python train.py --crop_scale_min=1 --translate=0.06 --targets=["object"] --embedding_dim=128 --norm="layernorm" --shared_expert=false --conv_stem=true --width=256 --pooling="attention" --optimizer="soap" --learning_rate=0.0031 --max_steps=11300 --final_lr_fraction=0 --adamw_weight_decay_other_params=0.05
Rows from block 2 of a small image embedding model, named by matrix and row number. Rows with one number belong to one neuron. Each number is 50 + 12 x the weight over its row's rms, rounded and kept within 0 to 99. All counts start at 0.
After each neuron's rows are labels from the 100 images, of 14976, where the neuron reaches its highest value: "responds to" is what is common among them. Only what is clearly more common there than usual is listed. The data: crops of objects in photos (Visual Genome).
# fc1: MLP up (model.blocks.2.mlp.fc1.weight, 1024x256), inputs 172-255
# fc2: MLP down (model.blocks.2.mlp.fc2.weight, 256x1024, transposed), outputs 172-255

fc1.14:37 62 53 48 44 71 35 84 46 58 24 51 66 61 37 56 54 54 57 48 93 56 43 51 41 56 44 47 40 30 45 23 44 63 44 70 67 18 51 51 53 43 63 23 58 49 42 53 32 47 55 58 55 77 75 55 50 40 49 40 38 21 47 57 48 54 71 37 33 50 68 63 60 39 68 72 15 40 60 60 82 44 46 50
fc2.14:54 42 56 30 32 52 47 54 51 59 49 68 40 55 44 56 47 48 70 50 59 50 47 53 65 27 73 53 31 60 64 50 65 49 34 52 53 56 57 51 58 33 54 47 43 63 53 52 42 49 55 50 51 62 45 33 36 36 41 45 40 40 33 35 47 60 59 58 26 54 49 56 68 64 67 42 67 20 51 47 39 55 69 74
responds to: object: head

fc1.274:44 55 53 49 43 39 46 38 59 53 75 29 56 40 36 68 55 49 63 52 32 51 52 53 44 80 38 43 39 56 34 56 57 49 32 64 60 57 53 65 70 46 34 67 67 43 74 52 39 32 60 46 63 50 50 66 72 49 71 52 49 35 50 67 52 44 39 24 77 35 42 28 59 53 51 39 40 46 49 64 48 74 54 31
fc2.274:38 64 34 52 33 54 53 55 39 53 70 54 48 48 43 54 45 49 64 38 52 57 49 67 77 60 48 30 62 59 64 58 41 40 47 64 54 52 49 55 36 39 46 49 31 51 67 45 30 42 30 30 56 65 44 74 59 33 69 43 37 32 37 51 44 32 69 38 54 46 50 50 59 53 31 39 53 45 56 66 48 46 66 49
responds to: object: shirt

fc1.732:46 63 60 46 35 22 68 44 44 45 33 49 53 37 68 55 53 79 46 75 50 33 53 60 54 61 55 52 45 43 52 57 45 60 36 58 62 66 46 38 50 52 29 46 47 41 48 42 61 35 31 73 39 27 58 51 47 46 51 72 35 64 33 65 41 36 41 41 47 54 55 52 35 48 58 38 53 34 41 69 43 75 32 46
fc2.732:57 41 50 36 45 48 71 51 44 26 40 58 29 45 44 40 55 31 32 68 61 46 22 63 66 48 57 50 32 37 49 46 30 27 48 62 73 35 58 37 50 34 79 65 19 57 49 47 34 58 39 66 64 41 59 43 47 68 49 69 39 17 36 66 52 50 24 48 46 48 59 45 44 46 39 57 48 44 62 42 61 57 47 58
responds to: object: tree

fc1.580:35 67 35 56 54 47 48 45 42 47 38 38 50 55 67 37 44 72 66 37 80 53 47 56 35 41 55 67 42 47 49 58 51 66 61 64 47 54 66 62 41 51 59 37 62 49 47 45 65 46 35 66 52 72 50 55 39 48 53 72 34 55 30 59 33 53 66 59 55 71 64 37 34 52 46 45 65 60 51 46 62 49 76 40
fc2.580:64 50 55 45 57 36 69 46 52 31 50 46 43 42 57 51 42 47 68 34 63 38 61 50 53 41 47 58 43 40 51 43 42 37 43 47 43 54 50 56 55 56 48 61 55 41 36 47 29 34 48 48 62 51 48 31 42 50 56 47 72 43 57 43 48 27 56 51 54 67 44 32 47 50 51 39 29 83 48 49 72 53 68 42
responds to: object: hair

fc1.646:58 47 53 28 53 31 35 49 53 57 59 49 46 51 43 55 42 38 60 41 30 66 61 62 38 51 43 51 70 45 21 46 29 58 24 40 41 46 67 44 58 75 38 28 48 45 55 51 60 47 62 54 49 64 60 49 59 72 46 53 62 54 55 65 48 56 58 90 48 26 57 59 53 58 47 60 56 57 65 54 57 38 65 58
fc2.646:50 35 43 36 69 45 70 53 66 50 52 66 47 43 38 29 31 79 33 64 32 34 67 44 53 64 53 62 57 70 43 28 38 52 54 50 53 68 52 55 55 68 35 47 35 55 51 67 27 40 60 62 51 33 54 73 67 49 53 67 45 32 38 46 39 40 66 34 69 48 61 57 43 51 68 69 48 50 35 53 51 55 53 39
responds to: object: man

fc1.13:44 45 30 62 55 50 47 45 64 57 47 65 44 51 41 49 39 61 55 48 47 53 44 76 53 47 39 56 32 48 34 70 41 46 27 48 64 44 48 58 46 42 50 39 43 46 59 56 69 35 28 57 60 31 61 58 53 39 76 48 46 54 44 47 58 42 45 57 68 55 54 34 30 68 59 55 54 40 38 45 65 53 27 52
fc2.13:34 49 42 55 58 57 50 45 50 52 56 51 42 36 54 42 56 50 69 46 41 50 53 63 31 54 69 74 35 59 43 52 57 31 69 48 58 38 31 24 55 33 52 39 24 56 49 49 48 59 55 55 28 36 63 60 55 49 46 54 28 44 30 52 29 54 31 40 44 64 53 55 66 63 44 56 52 36 40 52 47 44 47 53
responds to: object: shirt

fc1.543:42 64 55 43 47 53 27 62 56 52 57 45 47 35 48 49 66 47 61 49 59 51 64 34 61 59 66 63 53 60 50 48 49 65 52 73 55 59 42 69 53 45 38 63 41 18 26 50 54 55 52 39 56 53 61 34 31 48 35 46 45 49 61 30 68 54 40 57 55 54 56 47 50 61 72 64 41 53 42 67 50 51 25 51
fc2.543:37 46 43 23 47 51 47 39 20 57 67 23 50 40 51 58 49 86 35 47 40 71 59 62 48 67 46 55 63 46 42 57 32 65 72 30 63 67 42 58 48 50 30 47 63 52 71 32 76 55 58 37 62 62 47 41 38 51 57 47 40 57 75 34 62 42 74 47 50 43 30 55 49 68 66 57 55 63 65 64 56 43 53 31
responds to: object: shirt

fc1.52:39 69 42 59 46 42 42 41 56 51 39 59 45 40 50 41 48 61 49 50 28 67 62 31 40 59 42 53 41 33 43 54 48 45 42 48 68 50 62 58 55 68 42 44 49 43 66 40 39 48 32 49 58 48 64 28 63 57 26 38 73 32 45 61 39 53 74 61 55 56 67 54 64 41 71 51 72 39 30 58 63 56 37 48
fc2.52:45 51 26 71 66 33 48 71 44 60 38 49 42 31 58 37 41 64 49 41 54 51 38 56 44 45 51 50 41 47 42 51 45 49 49 56 33 47 63 41 68 70 44 87 32 39 50 63 43 61 39 43 55 38 30 56 53 48 38 37 36 49 50 40 39 75 44 65 59 29 50 49 40 46 47 50 50 37 39 58 32 48 58 55
responds to: object: hair

fc1.102:56 52 50 40 59 72 37 67 36 80 55 44 53 55 39 41 38 51 60 55 58 49 44 55 53 37 61 50 58 37 23 61 42 72 55 25 68 63 49 56 61 47 39 70 62 46 16 61 43 80 72 45 56 56 49 76 46 51 56 62 47 78 51 52 82 42 30 38 61 64 43 44 41 45 42 34 50 49 60 39 72 48 49 35
fc2.102:44 48 70 49 41 48 34 51 56 44 53 26 68 42 56 49 61 40 46 31 49 50 51 51 36 63 55 34 46 51 34 51 52 54 48 60 52 50 53 53 49 67 60 45 73 40 53 55 50 54 48 49 74 54 37 26 53 42 69 36 44 71 57 51 58 53 52 48 58 22 54 67 46 46 28 57 31 47 60 53 40 55 22 42
responds to: object: shirt

fc1.522:76 47 51 42 63 55 32 22 52 52 30 36 45 32 44 42 39 60 43 36 27 40 51 54 65 59 46 61 48 44 71 37 54 59 40 34 69 39 47 58 49 30 54 37 56 60 51 53 44 70 34 39 55 47 53 54 28 23 43 29 55 49 68 59 46 54 33 76 56 80 35 58 60 63 54 57 42 49 36 58 59 41 57 61
fc2.522:37 53 39 50 48 67 45 55 66 58 37 51 32 42 65 45 48 36 22 62 32 48 56 44 25 48 60 35 43 51 30 47 50 42 52 75 52 57 44 34 22 46 39 65 61 67 57 39 39 70 76 44 51 36 64 43 38 48 48 58 13 42 33 45 48 44 53 45 63 84 35 59 61 46 33 50 54 50 53 34 57 66 44 58
responds to: object: hair

fc1.123:48 49 56 49 40 52 61 55 22 56 43 56 55 46 52 56 64 45 79 45 60 51 54 42 57 44 42 43 75 40 46 50 36 34 58 63 56 56 50 64 42 50 46 42 33 41 30 33 52 71 49 49 53 39 46 43 43 36 66 39 44 45 81 47 27 67 40 48 54 53 50 72 28 43 37 63 54 36 51 52 48 51 53 50
fc2.123:49 72 33 54 68 53 52 35 18 47 54 49 39 68 35 68 41 35 59 54 35 38 47 44 43 58 55 61 48 49 30 57 36 63 66 41 27 74 34 52 42 63 41 48 46 65 65 62 50 46 40 54 77 70 50 67 59 53 62 50 45 43 47 55 48 45 66 42 72 64 63 56 53 39 60 47 43 49 43 60 53 33 57 44
responds to: object: tree

fc1.760:47 52 71 50 56 41 38 44 28 41 59 43 57 27 59 42 53 49 70 46 44 52 45 63 41 41 45 60 71 32 43 39 51 59 43 57 68 47 52 52 46 47 77 63 54 38 53 44 55 55 41 56 58 46 59 68 46 78 44 33 55 33 42 44 53 65 37 57 56 65 47 31 32 36 71 35 75 67 79 63 68 58 60 46
fc2.760:57 39 35 53 60 36 60 54 42 44 53 28 48 56 48 35 47 67 48 61 59 43 45 53 37 45 61 43 64 51 29 57 34 44 40 37 72 24 61 52 52 23 32 49 43 51 41 41 45 48 28 53 38 51 54 44 73 43 59 53 37 43 59 44 82 56 59 55 46 38 33 48 43 43 65 45 48 44 54 68 83 54 50 28
responds to: object: shirt

fc1.684:48 66 59 19 47 46 36 58 44 36 43 33 48 59 58 45 49 74 57 50 51 62 38 51 49 49 31 58 53 55 74 53 65 56 32 47 65 52 57 49 45 34 40 15 58 56 33 55 44 63 45 35 46 43 59 48 38 64 52 41 53 47 39 42 22 55 60 55 46 59 41 72 57 53 51 60 71 78 48 45 59 51 67 58
fc2.684:50 72 61 28 66 49 69 47 34 73 43 29 43 62 37 67 69 54 52 58 50 59 38 55 64 56 40 30 51 45 60 42 43 55 33 57 53 50 56 61 32 54 40 43 38 40 42 57 54 51 45 46 61 50 64 34 59 59 64 55 44 40 73 46 36 41 55 54 50 41 49 35 68 56 76 50 45 57 49 77 67 52 67 70
responds to: object: hair

fc1.481:50 65 50 26 47 31 47 61 50 49 51 58 65 51 55 50 46 59 28 59 50 49 37 39 24 31 36 68 36 54 54 60 34 48 42 68 57 58 28 46 31 57 44 24 71 63 56 46 49 61 60 53 51 47 66 44 26 55 36 64 53 44 48 42 34 51 40 78 34 62 54 39 44 50 46 48 64 47 59 59 35 57 62 55
fc2.481:61 43 23 52 71 43 43 66 42 36 53 50 59 70 66 47 51 39 26 37 57 69 39 47 60 50 43 43 65 30 36 64 67 58 50 51 53 26 49 41 52 61 61 50 45 62 52 21 59 65 31 52 13 52 36 45 40 46 45 63 56 34 61 54 49 33 36 34 46 49 50 76 29 50 68 67 57 55 47 56 51 61 91 62
responds to: object: hair

fc1.739:49 78 48 49 68 72 40 29 30 44 51 64 47 47 58 46 54 51 38 44 34 30 54 51 50 57 56 41 54 17 32 53 50 72 41 62 37 64 53 50 46 61 67 63 43 67 47 60 43 50 53 54 51 53 42 41 39 57 42 66 46 49 45 53 29 58 34 39 45 63 53 50 74 55 62 55 64 45 55 72 28 54 28 50
fc2.739:44 59 34 77 65 49 73 52 58 58 50 39 46 38 28 63 56 60 49 38 51 69 39 32 55 48 65 68 48 47 61 35 47 37 56 54 61 71 52 56 33 44 69 59 78 43 51 50 54 53 46 34 43 47 51 63 22 55 32 44 52 80 44 37 51 58 31 52 43 48 57 48 56 46 72 57 56 41 72 53 56 40 40 49
responds to: object: hair