Weights of a small image embedding model.
Data: 61751 training examples, 23.4 epochs.
Rows from block 2 of a small image embedding model, named by matrix and row number. Rows with one number belong to one neuron. Each number is 500 + 50 x the weight over its row's rms, rounded and kept within 0 to 999. All counts start at 0. Numbers have three digits each.
Before each neuron's rows are labels from the 100 images, of 14976, where the neuron reaches its highest value: "responds to" is what is common among them. Only what is clearly more common there than usual is listed. The data: crops of objects in photos (Visual Genome). In brackets: how many of the 100.
# fc1: MLP up (model.blocks.2.mlp.fc1.weight, 1024x256), inputs 86-171
# fc2: MLP down (model.blocks.2.mlp.fc2.weight, 256x1024, transposed), outputs 86-171

responds to: object: shirt (31)
fc1.102:466551488471481579406541557511490468537497513530413562507444509428479484434490446456518538516474497506502486518563543409563543492584362551481490508495523534512559461462511451611497416382400494513485433496483509448456619520486522530554471557561424562500522560
fc2.102:489467536526450471475515460545449444550449614421462486539390514577502457612557591448435610385536575493428432529510426518389632488471573485596467546483505533506506499495462495519570548431468516468467536461601474529462390601507516519516549419546481515598496482

responds to: object: tree (28)
fc1.732:491499458593551485440544479530562542577418540519521530449538519485439484546431599516472503465429485520415573519513511499475542505492474526451534461473554491525518440548518510479526530463496548448557480513466581500547476603516380582492521551514558391507567522
fc2.732:448613579560500498499471514494480523645485518439497438478542469519496425462515463501416558551477568497466559484502504414452480565458440518541522458491470476456477531514503479466537375612479484526576541504481487470475460449508383447487459502420481598489506539

responds to: object: shirt (25)
fc1.543:484489477473409563579492557461491517504512521478459462447435477469594474465465563539411536467446482606519499496579461441598497476393568426465537491528432541451558538461504464510400600377440473522507442385457445534499531520491418534485482455454497446512475578
fc2.543:512515508512501459537469583470501586512407468429435540475439442487473510546482483449456503458518407511555437479497419442550560501508570487541494496536445496436466407503478495515494533488481476557584503461529492444496498390511502513436540558459584415550615503

responds to: object: tree (27)
fc1.123:456514458512507473585472543488541539580491415488509568550613516376515507562388508437459469459619456442526451493446416535494401533483466536543467461488463493433498510485526585539532426602524464435521472536535493521589490517507454418530582541525510490447525480
fc2.123:453521467418413419448389481504476443444474525526516486505548498516536548527448518543494464429508484461530544408413482498531459417507500462488513516492511571504511444571518507431525499509425466542566516512545487554543438562512505461544503525503520500518512543

responds to: object: hair (26)
fc1.580:496395521474545605514370543506454418487524548517476520410540434498499512515454569517553537630561458544517444523578464506519483490482436522460456512412504535478417424393516460442470531524529498469557467397591545580577501484580417494503454511571515508485456547
fc2.580:554537546487572427446508509540517402431437490606509420519560528481416544456529499587467374571458477485512421575570490439496534456451447534384553450524471501565510536522524472535546509473450530549425574489593436407513509519470507412505463541477512474521449464

responds to: object: tree (32)
fc1.353:515476545617439520516454455453573512462464533422498558458528428485475462566516474498535480569533497447456541522359537536403489440553442506510413489450635494523495447522443590522572485581520497532485575575371489550486462540464463462504396480446514447526495428
fc2.353:428480440528467529510541434450527488462530470400482479447524517385462460543468497465517453440470540495474526558582438521463583475418445423410505523495530537517580491455494493474391531510418566586458476493457515478453492597407490547559558529516509564475537463

responds to: object: head (25)
fc1.14:501464557530446471461569557404492443488483459475538473465478463511521587482458544525531552500491459530483465455479515432500477550459446419498500430499499530537507462560506492566516511512563490461422446512538522502505592526503435527529553456441484494512497578
fc2.14:506494481558480472549615585485418481415589569460542386454460529468541536461495414565541470545528525492481453470496516492487488512553462426509550515471512594438441468511605513493524447417438446504454435456490509478504562389550509516525534546464543376523562509

responds to: object: shirt (31)
fc1.13:494477439471461552485574428503512485542475520494539421461505557501505565518388464497513505523552557619528469552469541542485579537485515501443496555559507467520527557499497477442543430453546387507515574395440572447502501467496558542488432496409455545503470556
fc2.13:552540426522460537444469412458481461471556499415491527502440506477544515500359515493594469478497548595537468495628556588481358494443514535589471422488497543541590458578522541501422427506491433532500478420595520517523439502525460464439529555582421505495450496

responds to: object: hair (27)
fc1.739:459507613575476473452500543465470467563543524465577512471472515427535487482488519442527549481584575586444417574536499477551541469445453370550495428479543493529512543457413447514435540510551465498550448534428475554585440551445508500558451520396509482509441513
fc2.739:535503496507530481423476456546496426527497464436553526513500456542494529546531516641441537565515414476576502443423479493401519465448495460475516466524559523539569535557488537434496422466501500484588419413454451522451505427537393469478410461594461562483513533

responds to: object: man (25)
fc1.646:498455498433523489467527460445519507515550483528467393494457493531439540560480449623497449472399457470538542475493446551511502526488477490493494544401410407384520549469451541532590391428532521571477488498567498468567515582478506461578530612541542428507570513
fc2.646:553518429582456498416466465480494534466538525603510504494499498541429429427509424399446551551516509471574492523432481514484516565490551476487501501530556529511503526584522533558429569537607496454555540505560421501479513509539594517561458366542452513462402451

responds to: object: shirt (26)
fc1.274:446478498460523505463491471465509519491485490500520559470508549532497572590469550474398439523449555461560552524590512441523478495422547496400437581486616503614548506474450516492452526484436533633535471420488470515555544459467483553472477511501535476503440523
fc2.274:578572452422500539512448458483519463574506389450512485561486512440563608552453513510512456471476572521504508432506520510454526547534559495508592464563483539440617533420561474473532508469365480525542458503380470456592513470521500554542574474429519478518550482