{"image_size": 64, "targets": ["object"], "embedding_dim": 128, "activation": "quick_gelu", "head_dim": 64, "beta1": 0.9, "eps": 1e-08, "epochs": 23.4, "lr_schedule": "linear", "final_lr_fraction": 0}
Rows from block 2 of a small image embedding model, named by matrix and row number. Rows with one number belong to one neuron. Each number is 500 + 40 x the weight over its row's rms, rounded and kept within 0 to 999. All counts start at 0. Numbers have three digits each. After the name is the row's rms in percent of the matrix's.
After each neuron's rows are labels from the 100 images, of 14976, where the neuron reaches its highest value: "colour at peak" is the nearest of a few named colours to the mean colour under the peak. Only what is clearly more common there than usual is listed. The data: crops of objects in photos (Visual Genome).
# fc1: MLP up (model.blocks.2.mlp.fc1.weight, 1024x256), inputs 0-85
# fc2: MLP down (model.blocks.2.mlp.fc2.weight, 256x1024, transposed), outputs 0-85

fc1.452 099:498525472528475558414562500485495494500445547528511576449500493512528457534416444504474475501437503476477468447476524453532496514518466487480479515535606539535468562487549561593448424506533527501468563525488457480554557494500493442523550512541556488507434533
fc2.452 095:530483475491563487482505475413528460501506447564485574482475469443514538516499496501466465485475479526496563541555498474451458475515466529554501444511551529548490497501430401535542523549555531538528477527449560488492459503408446467532461456485532432483476446
colour at peak: pink; white

fc1.120 094:487554482493505568466472484421484509536462458542447450515560498535475485509564489421558416446430457464480505532578462506519521508516511500510528579489418500544454541495522579484587524517531491516505526511480508550468517454463453490501467526561534438487533461
fc2.120 099:511470492445529456527403517505445488527464532350439528450567505452542441469443459468527515507572448506456492492573497548507509481517550491470531558506533528512546517508545553479515558480513524524489461491500538521549524466489525464443554512493478462554484416
colour at peak: pink

fc1.405 102:549483442487582488506554439542561471488485500464503462495440509482507545480519511512470547545470477497429508489509532495515502548409437449470500485486505473492546484474518537500531499383499462507484561506492446491494475559532457537490538499495484544458571505
fc2.405 102:639511537513559449517467481544481515522513389439531473512515536452450508534498481504528494446536566530557527482562457475467561461506494470474572477507520549528539477527572489470520472489509531536431519508479522539516516460553527516490595495551503481492492433
colour at peak: white

fc1.55 101:527488458464462549575455520535518531507558518481510551514517486508487563511551543485470568515483484480447480414450429526495506495595605476433424492501478491520451498486488468505489477531524538514507478508448516509539501476499545475408504539519468483496516502
fc2.55 096:465525490397486485479532503549505470485535549435519413460528522500511499456457509439463494457480501550474510504481582418539462598453493555410507526574519480459507522474541522486497485522541492539493494476500454480431415515463454508602531489446460468445510554
colour at peak: brown

fc1.534 098:492538485469530502486504482507450471479537450476491554451516455540512560515473438450599494475453503530509535467443506558526462457517520420478512478540455477514526516435472479514534475469477471529447435509481480463449493492453483513536400488457486484658483500
fc2.534 095:438499451449488486551565545564546457544481523567494519444454490521497530579476452549513523502613514486483506465527465522550480478502545498521474440456552538482448462570463534476526517477549464501467515453476503487507543481495525496563507507494472500451529466
colour at peak: brown

fc1.356 099:502580403447539479479474435477520500555472526454553466478503499466560589471486537492543461566491573508507485522461501512468557498483475414560555453459509483523492524457482530556510553502573456590488481547482468473469489459509445532453442532503432481487448464
fc2.356 104:565523553479476531529535543558480480423476533514485516429546568498579544533459491456569499475550475455477501407490467448493612529525527518478536563468480492505530416475485539472496492497471472516440529499531548533540478487431527529530469471497533499546507477
colour at peak: brown

fc1.381 112:501460463464481560509520508497473537545479535526464480407557430497568536481501472506455496545481511442491476542478467498479540498469498467422481535537483543540548507490438551477509458489469454490590540464462536513449527477558543502563475511448492529560449500
fc2.381 101:513510414520561485459490454526527467497488477526434457542519480605472517545457490506508494515492502432545573496482481446477488484554515491548454566564530433518536495485484547505481455545551468569474517449531465421537575494447495502461470554527481492552515486
colour at peak: orange

fc1.154 106:528493561525452520452517506532506579520552547517488529507596539468447532466572475600493482595544453497586511524481526497535505487532490415497562540529472480534519506459473402612492545522494475487489437571529510536448474420428475514561425523491515529438524495
fc2.154 099:488507499445561486454548542474507500493457465567491516419492553516462549513487521445541510517451448491495599462487476528535466530489517505556557423575493491492553534627500520483463554487473466424559558499508389422497527423511493518489517475506464536471489499
colour at peak: white; pink

fc1.237 102:533507546534470545476533484512545511494470423488526487468512548518528546468527523450522550520527484461533468486546492495483532517582492507438501468473428500556559415526462558484493462497502511476542507494488504476607512530506576481453477476433516505568541494
fc2.237 101:466488422454469514439464460566521438453484449475473441475448519559529480623432508514504517517506486476460528525413480469456487515566482500436572535582480518536560490468496540503466529513558412475508494504537510505562527495546475488547488451521531452531541520
colour at peak: grey

fc1.747 102:539535496446488488474452451487502526484477556508530544512498491538551461518537534477489466507464483403473497522440476508489512428491472460538517494471510409503551487465471442447521479462531440504479478543453491438495511452573526448556450518503461466526442497
fc2.747 100:465498549481487538492428509479511517508482396509422444489503530488458529515458455524554519451463492480522555453427465479525420521517527498478598487526502430603474553454469557475490459543430499423459520525410465475558470488475526443458541521429467482569575469
colour at peak: grey

fc1.378 096:504522532474493548531464512502489499500431449425619461564448471542472495485577498537542485427468508500549482522491530490513564550436494559467559490474516492550519454480506519468551435536484488552558488477493524471535468468482483419514502513435438505541532529
fc2.378 102:487540541438518520574529431485462471520525490482527539528480520523431506545512504544457520456511523507561514515492470494448494503530522516514455485555510529536488510495501482480585372498590483562527487513528480458447546580470451583441515528528421424439524525
colour at peak: orange

fc1.404 102:517500433495564400474440501504432508474578604510581491487482524478471494485502452491486537465550532486507498461532501433530497512494491506449490548563509524523483475487468516514518414546456514458447481514550537461471508509505558471551499520522503491513628508
fc2.404 100:454480491477497541481532508457478500480479449563541512504520544542542509558548549528455522492534464553528498497493476554500451563427493495536434513440508488481578545558499417572514420472454482493446477501480527512458497522484514549496550521467437567533466485
colour at peak: black

fc1.108 092:425472474550472445504516512465595511451477598422452450539449478481553549490499503530481506499439542563499501510529482416509466512452487470501390535521499496586541484434501488516524511522547395505504469461480563542559478484492523506535499544481468518432518572
fc2.108 096:474508538544441400516513503461451438591510501473476515500526506479468493543525499556503444494486441557441436466501559435510435564452481466513526499527482478494538426493470491485514419578504553522483445464505569527481539507430503447483459506530451471499508441
colour at peak: orange

fc1.396 107:502512464475485499516507503438504480442569486514460515438457498509533608458517522475484508532555464563522510520551531542487504490521425462505483483509548485532532510474457450579542462496529542493486453489503503409564494500479567472589493469418477517487527448
fc2.396 107:521487499493489505482540465554512478493474469563456518485453484480567500494460486444581507488554519465446506495421498513537518533408492543517559461465502533506528494546473554544466490541487492472456475464553476414472615446495498523563469448503552557496491476
colour at peak: black

fc1.279 095:474472466484510495505496528484523521482438526548497442503535475485514505493536450538537513503492537499586568445522455561517472493611491568511570439440520502509464486495527547465434466599521467493496494409484480533474448429486547493568541486504515491465469555
fc2.279 101:527503560419441514445477438466521451520521495579573543517521512530486511549500441445512547412521501569513525490552509483527423487543527478545522451535514478488578442503481428551542542503469433504475459535481504483523473537503520475472480490530526510571502515
colour at peak: grey

fc1.98 099:481467493479631468423508500529437489460488512563480542509532435552515455467542414554484397434512513470453507420483478529483466545523511462564540505481508442551517417553524557495523459449507508499473461456495500504535497507559482501450485436512482606427463496
fc2.98 101:565510526514449452458406501446507477521563511501408509452545510432506532416556485484557475511391513483532489419490490456417483506455467489430511515491557524475548531502572441525521509485517519443489487496520504522439503496570570432512440539486582499472512445
colour at peak: orange

fc1.219 097:448540496440420501505466502540530563475590558529464521421487500522510528455506526468469501568470437505482540516511469486483536504542487485397469540525473344503461506457590510500507514443549536551487479509465493506510467498502458435565477483474544467479573533
fc2.219 099:479463427496492458585560482464509493523457440442537474538535499507483578537484575511519523510485524495531525471537473476415515582462530446528464561546463537536498530534570548488530463402565533591544460498513566517471398492504382448476472470468480519431523488
colour at peak: pink

fc1.433 096:524532500535582539445444509469533560493498490494477530541467480518523469509437492521475467530526475463483556538539494556475488559496455493456534475441495521472474492388539506579460518514545498470488488473480580492458510495467540511486538493444412491472499392
fc2.433 103:531491496537456527506464538476582541422467444542553545553524544485533481515446508514551528509469587498527487555505549482528423520503552483480533518473544505563534527567451507523526501438501557454564523432531455557534437401454497495456436497434445556505512484
colour at peak: pink

fc1.670 101:522476508476529423463489438496520565530509461525489485576470452555504452485477493481566411479546525502498525563526434432558532418516500588565522498525579526507448458520513476488506408530513455549503443514412524426522545528469490500513454474544539495525496492
fc2.670 107:464515465550523532388571489532558511533484501507489456484470451497510514483574583500458495484510468522591462490511428574557421476461488544514550530483519566495469470511476515430473494479464537570576443559492509432440461539505508518471482457466469464549459520
colour at peak: grey

fc1.105 087:485528537519549561508494581509599467473466554493497528597469506510521540493432496499455549497455492500511582534471505479505437496499492405463537494530503505547444494529508565523518517504551584449469551482517504472472504603466516509536606475444510498467445438
fc2.105 096:557546480464438424510446510499483536523503451479500537478511546443506547520544508460464496473434534539432419489417439525438502441513508481485526521572507519533538468543471509532494470452482485564555517485514481475526478480454478419496530453458483500468527516
colour at peak: white; pink

fc1.136 104:473531416440569523538545486469521443444509504547508441477503489475550558455457511511466571550500557417473540514520553472493406533507490523480493452485469467509458491574436568485426551497501450498436477579486542511466496484503561460515527414547539578460506487
fc2.136 105:489571522499608466487481449470485537527512497461511485528511458494561475578505550588497479587490461533526508508443570447526503486505485541530490473463485478469462521470512497509507479439540430550468532531523504548537516545530450465490495496571517509454496461
colour at peak: pink

fc1.533 110:469519450458474440473491464550456429484503507478507513479523555554545460584425510502531530460476492432444437459537510477514535535483543464486436545463488477524501570496513471506533497473538473485499467481466418536464503392523573496556509449448509480489499473
fc2.533 107:501525504499522482533481518512547401563491563573565473560525536520584493439501539585432450484536501495508528531428572495508535507498541437516503464524508522475555537521466506512474481516453504554528459584439557539480535528527553587501516504520514540508484496
colour at peak: grey

fc1.640 110:531439513575543454519419437581597501467489497505482469565539450473439514465413551512519486517535486547576465478485529547546537523469529470542483553497471438472486466474478491485528540522578503432565415513492526560538529502542537504487509531492442503484470413
fc2.640 112:417457489534497503510482484453545491486480450507538541461546501527461465515545495492491504521519409473510508445456589435508591535468517534495561466420455563485556471541477549526449539536528479484504513531498502512452402457512449414462494501463529513485481496
colour at peak: pink

fc1.550 099:482498434494541540525567469521433440502548534460447566506546512535497467458492471501528534447478431538545482449518464473497473486466529506561467579515513483493505553455476551540475493522484581483509501429467483527445519520557430489545440521505600505474514426
fc2.550 102:547486525610488446540533481487524437517597519566500480512534485485593492482503492464467504595561513518539483460568551550553492466479502541425474548480489429528530504487461485421499432487473513449498478428509510495518510508503496440487569429479519549502493521
colour at peak: white

fc1.183 098:504487458505452526567490448477532474450418468445520496514549525483543435484469452504463526531464501462526546473563541470542423477537481436371522435539490462506437504434489512498468469525538477467536490407559464455452522502493556453539525475492500471448488546
fc2.183 102:470526414494561508460600474527536463501483458505507573510491442497473478487565518560582431521550525488517472551486497476572435536491555518491408470462551480491520532436574520513516472471442490512526497553475527484496516519512446558446571519493617566500445462
colour at peak: pink

fc1.663 091:462472452405484514500532411459505547529524562492469551502489562547493486513580445431438497527493515485442553515473528438501412471516467482510525470500479504523461487511508543514482487510481531486525534507556502510436566541538534474526510474479537531497526524
fc2.663 093:535486435427557535548512492468436464416505503528491548468474529492513532532589478549512500452528543535460522499542464460524491541510472556481472503537543498504558498507516417482503582527460453480499554438537506468522467523435564511419508523466484492491460556
colour at peak: black

fc1.601 107:442460511465570452444539435478561499453542523457553543483477534468495489525506500524534551537428542456508517446444485446570427559516492506481417496520522547494515468594573450560493541517501518437523546494477547497416540472547481458481488524462497515563471486
fc2.601 106:502504467437477522497456535552510461500487456469597503486536474545520487468483520557535535485510468538566429513445542485491477469472560452526427436498533581554576565583491472418580555540526474474480488503539441490512553549548549528471496525519508532491474531
colour at peak: brown

fc1.686 112:496524453512468469493534487530534463487565462572537565504539514435543481471624548511415486552476457472431503451493512506483483460431530466501508495507536508511485461505521562467551489513559566545467497464484463500499520494424540532473391478457486529596503481
fc2.686 109:544470543541463528487536541504495524488535479553491499494487549476479471476476507466529395597497548479530511474466524494459474453418479466553497457441499522532444532466442422535459560515499520519446530524435436543568469475530525506511478494449493503517497478
colour at peak: orange

fc1.273 084:526515518499476509528446569477493523497501526567522462530540529522484508487512420506481419502522592552564510455519482470511430510486530513441483511499546487476450474505456571491540420487537499534477487557488491516507457522478536506506451482530431550508563504
fc2.273 091:520511461556505495484473468563502563490480468519476491526439395548418460517454473486436394488440478455504504471530499498481485464568501483436493530509477530503461438431509483538539431485498455492537517512511511457570553452505540504564524470573446490572505557
colour at peak: brown

fc1.366 097:485524500492461518497482488494510446466441531497554437523556544515516549552494532570556508469492475540560508462497561484481430553477456517568452539500535463533489553503545543476565470519484526472551503552512456467495542547480474553478541500499515488516475474
fc2.366 091:519511507557478470511512505512531454513466482465513439470504482530505478529491485511564549537547484504457485528529506573531535456509551507473475545501460541491527504472502547544542457454579533550497564442501518490582475510480503434510532506495481520486493467
colour at peak: black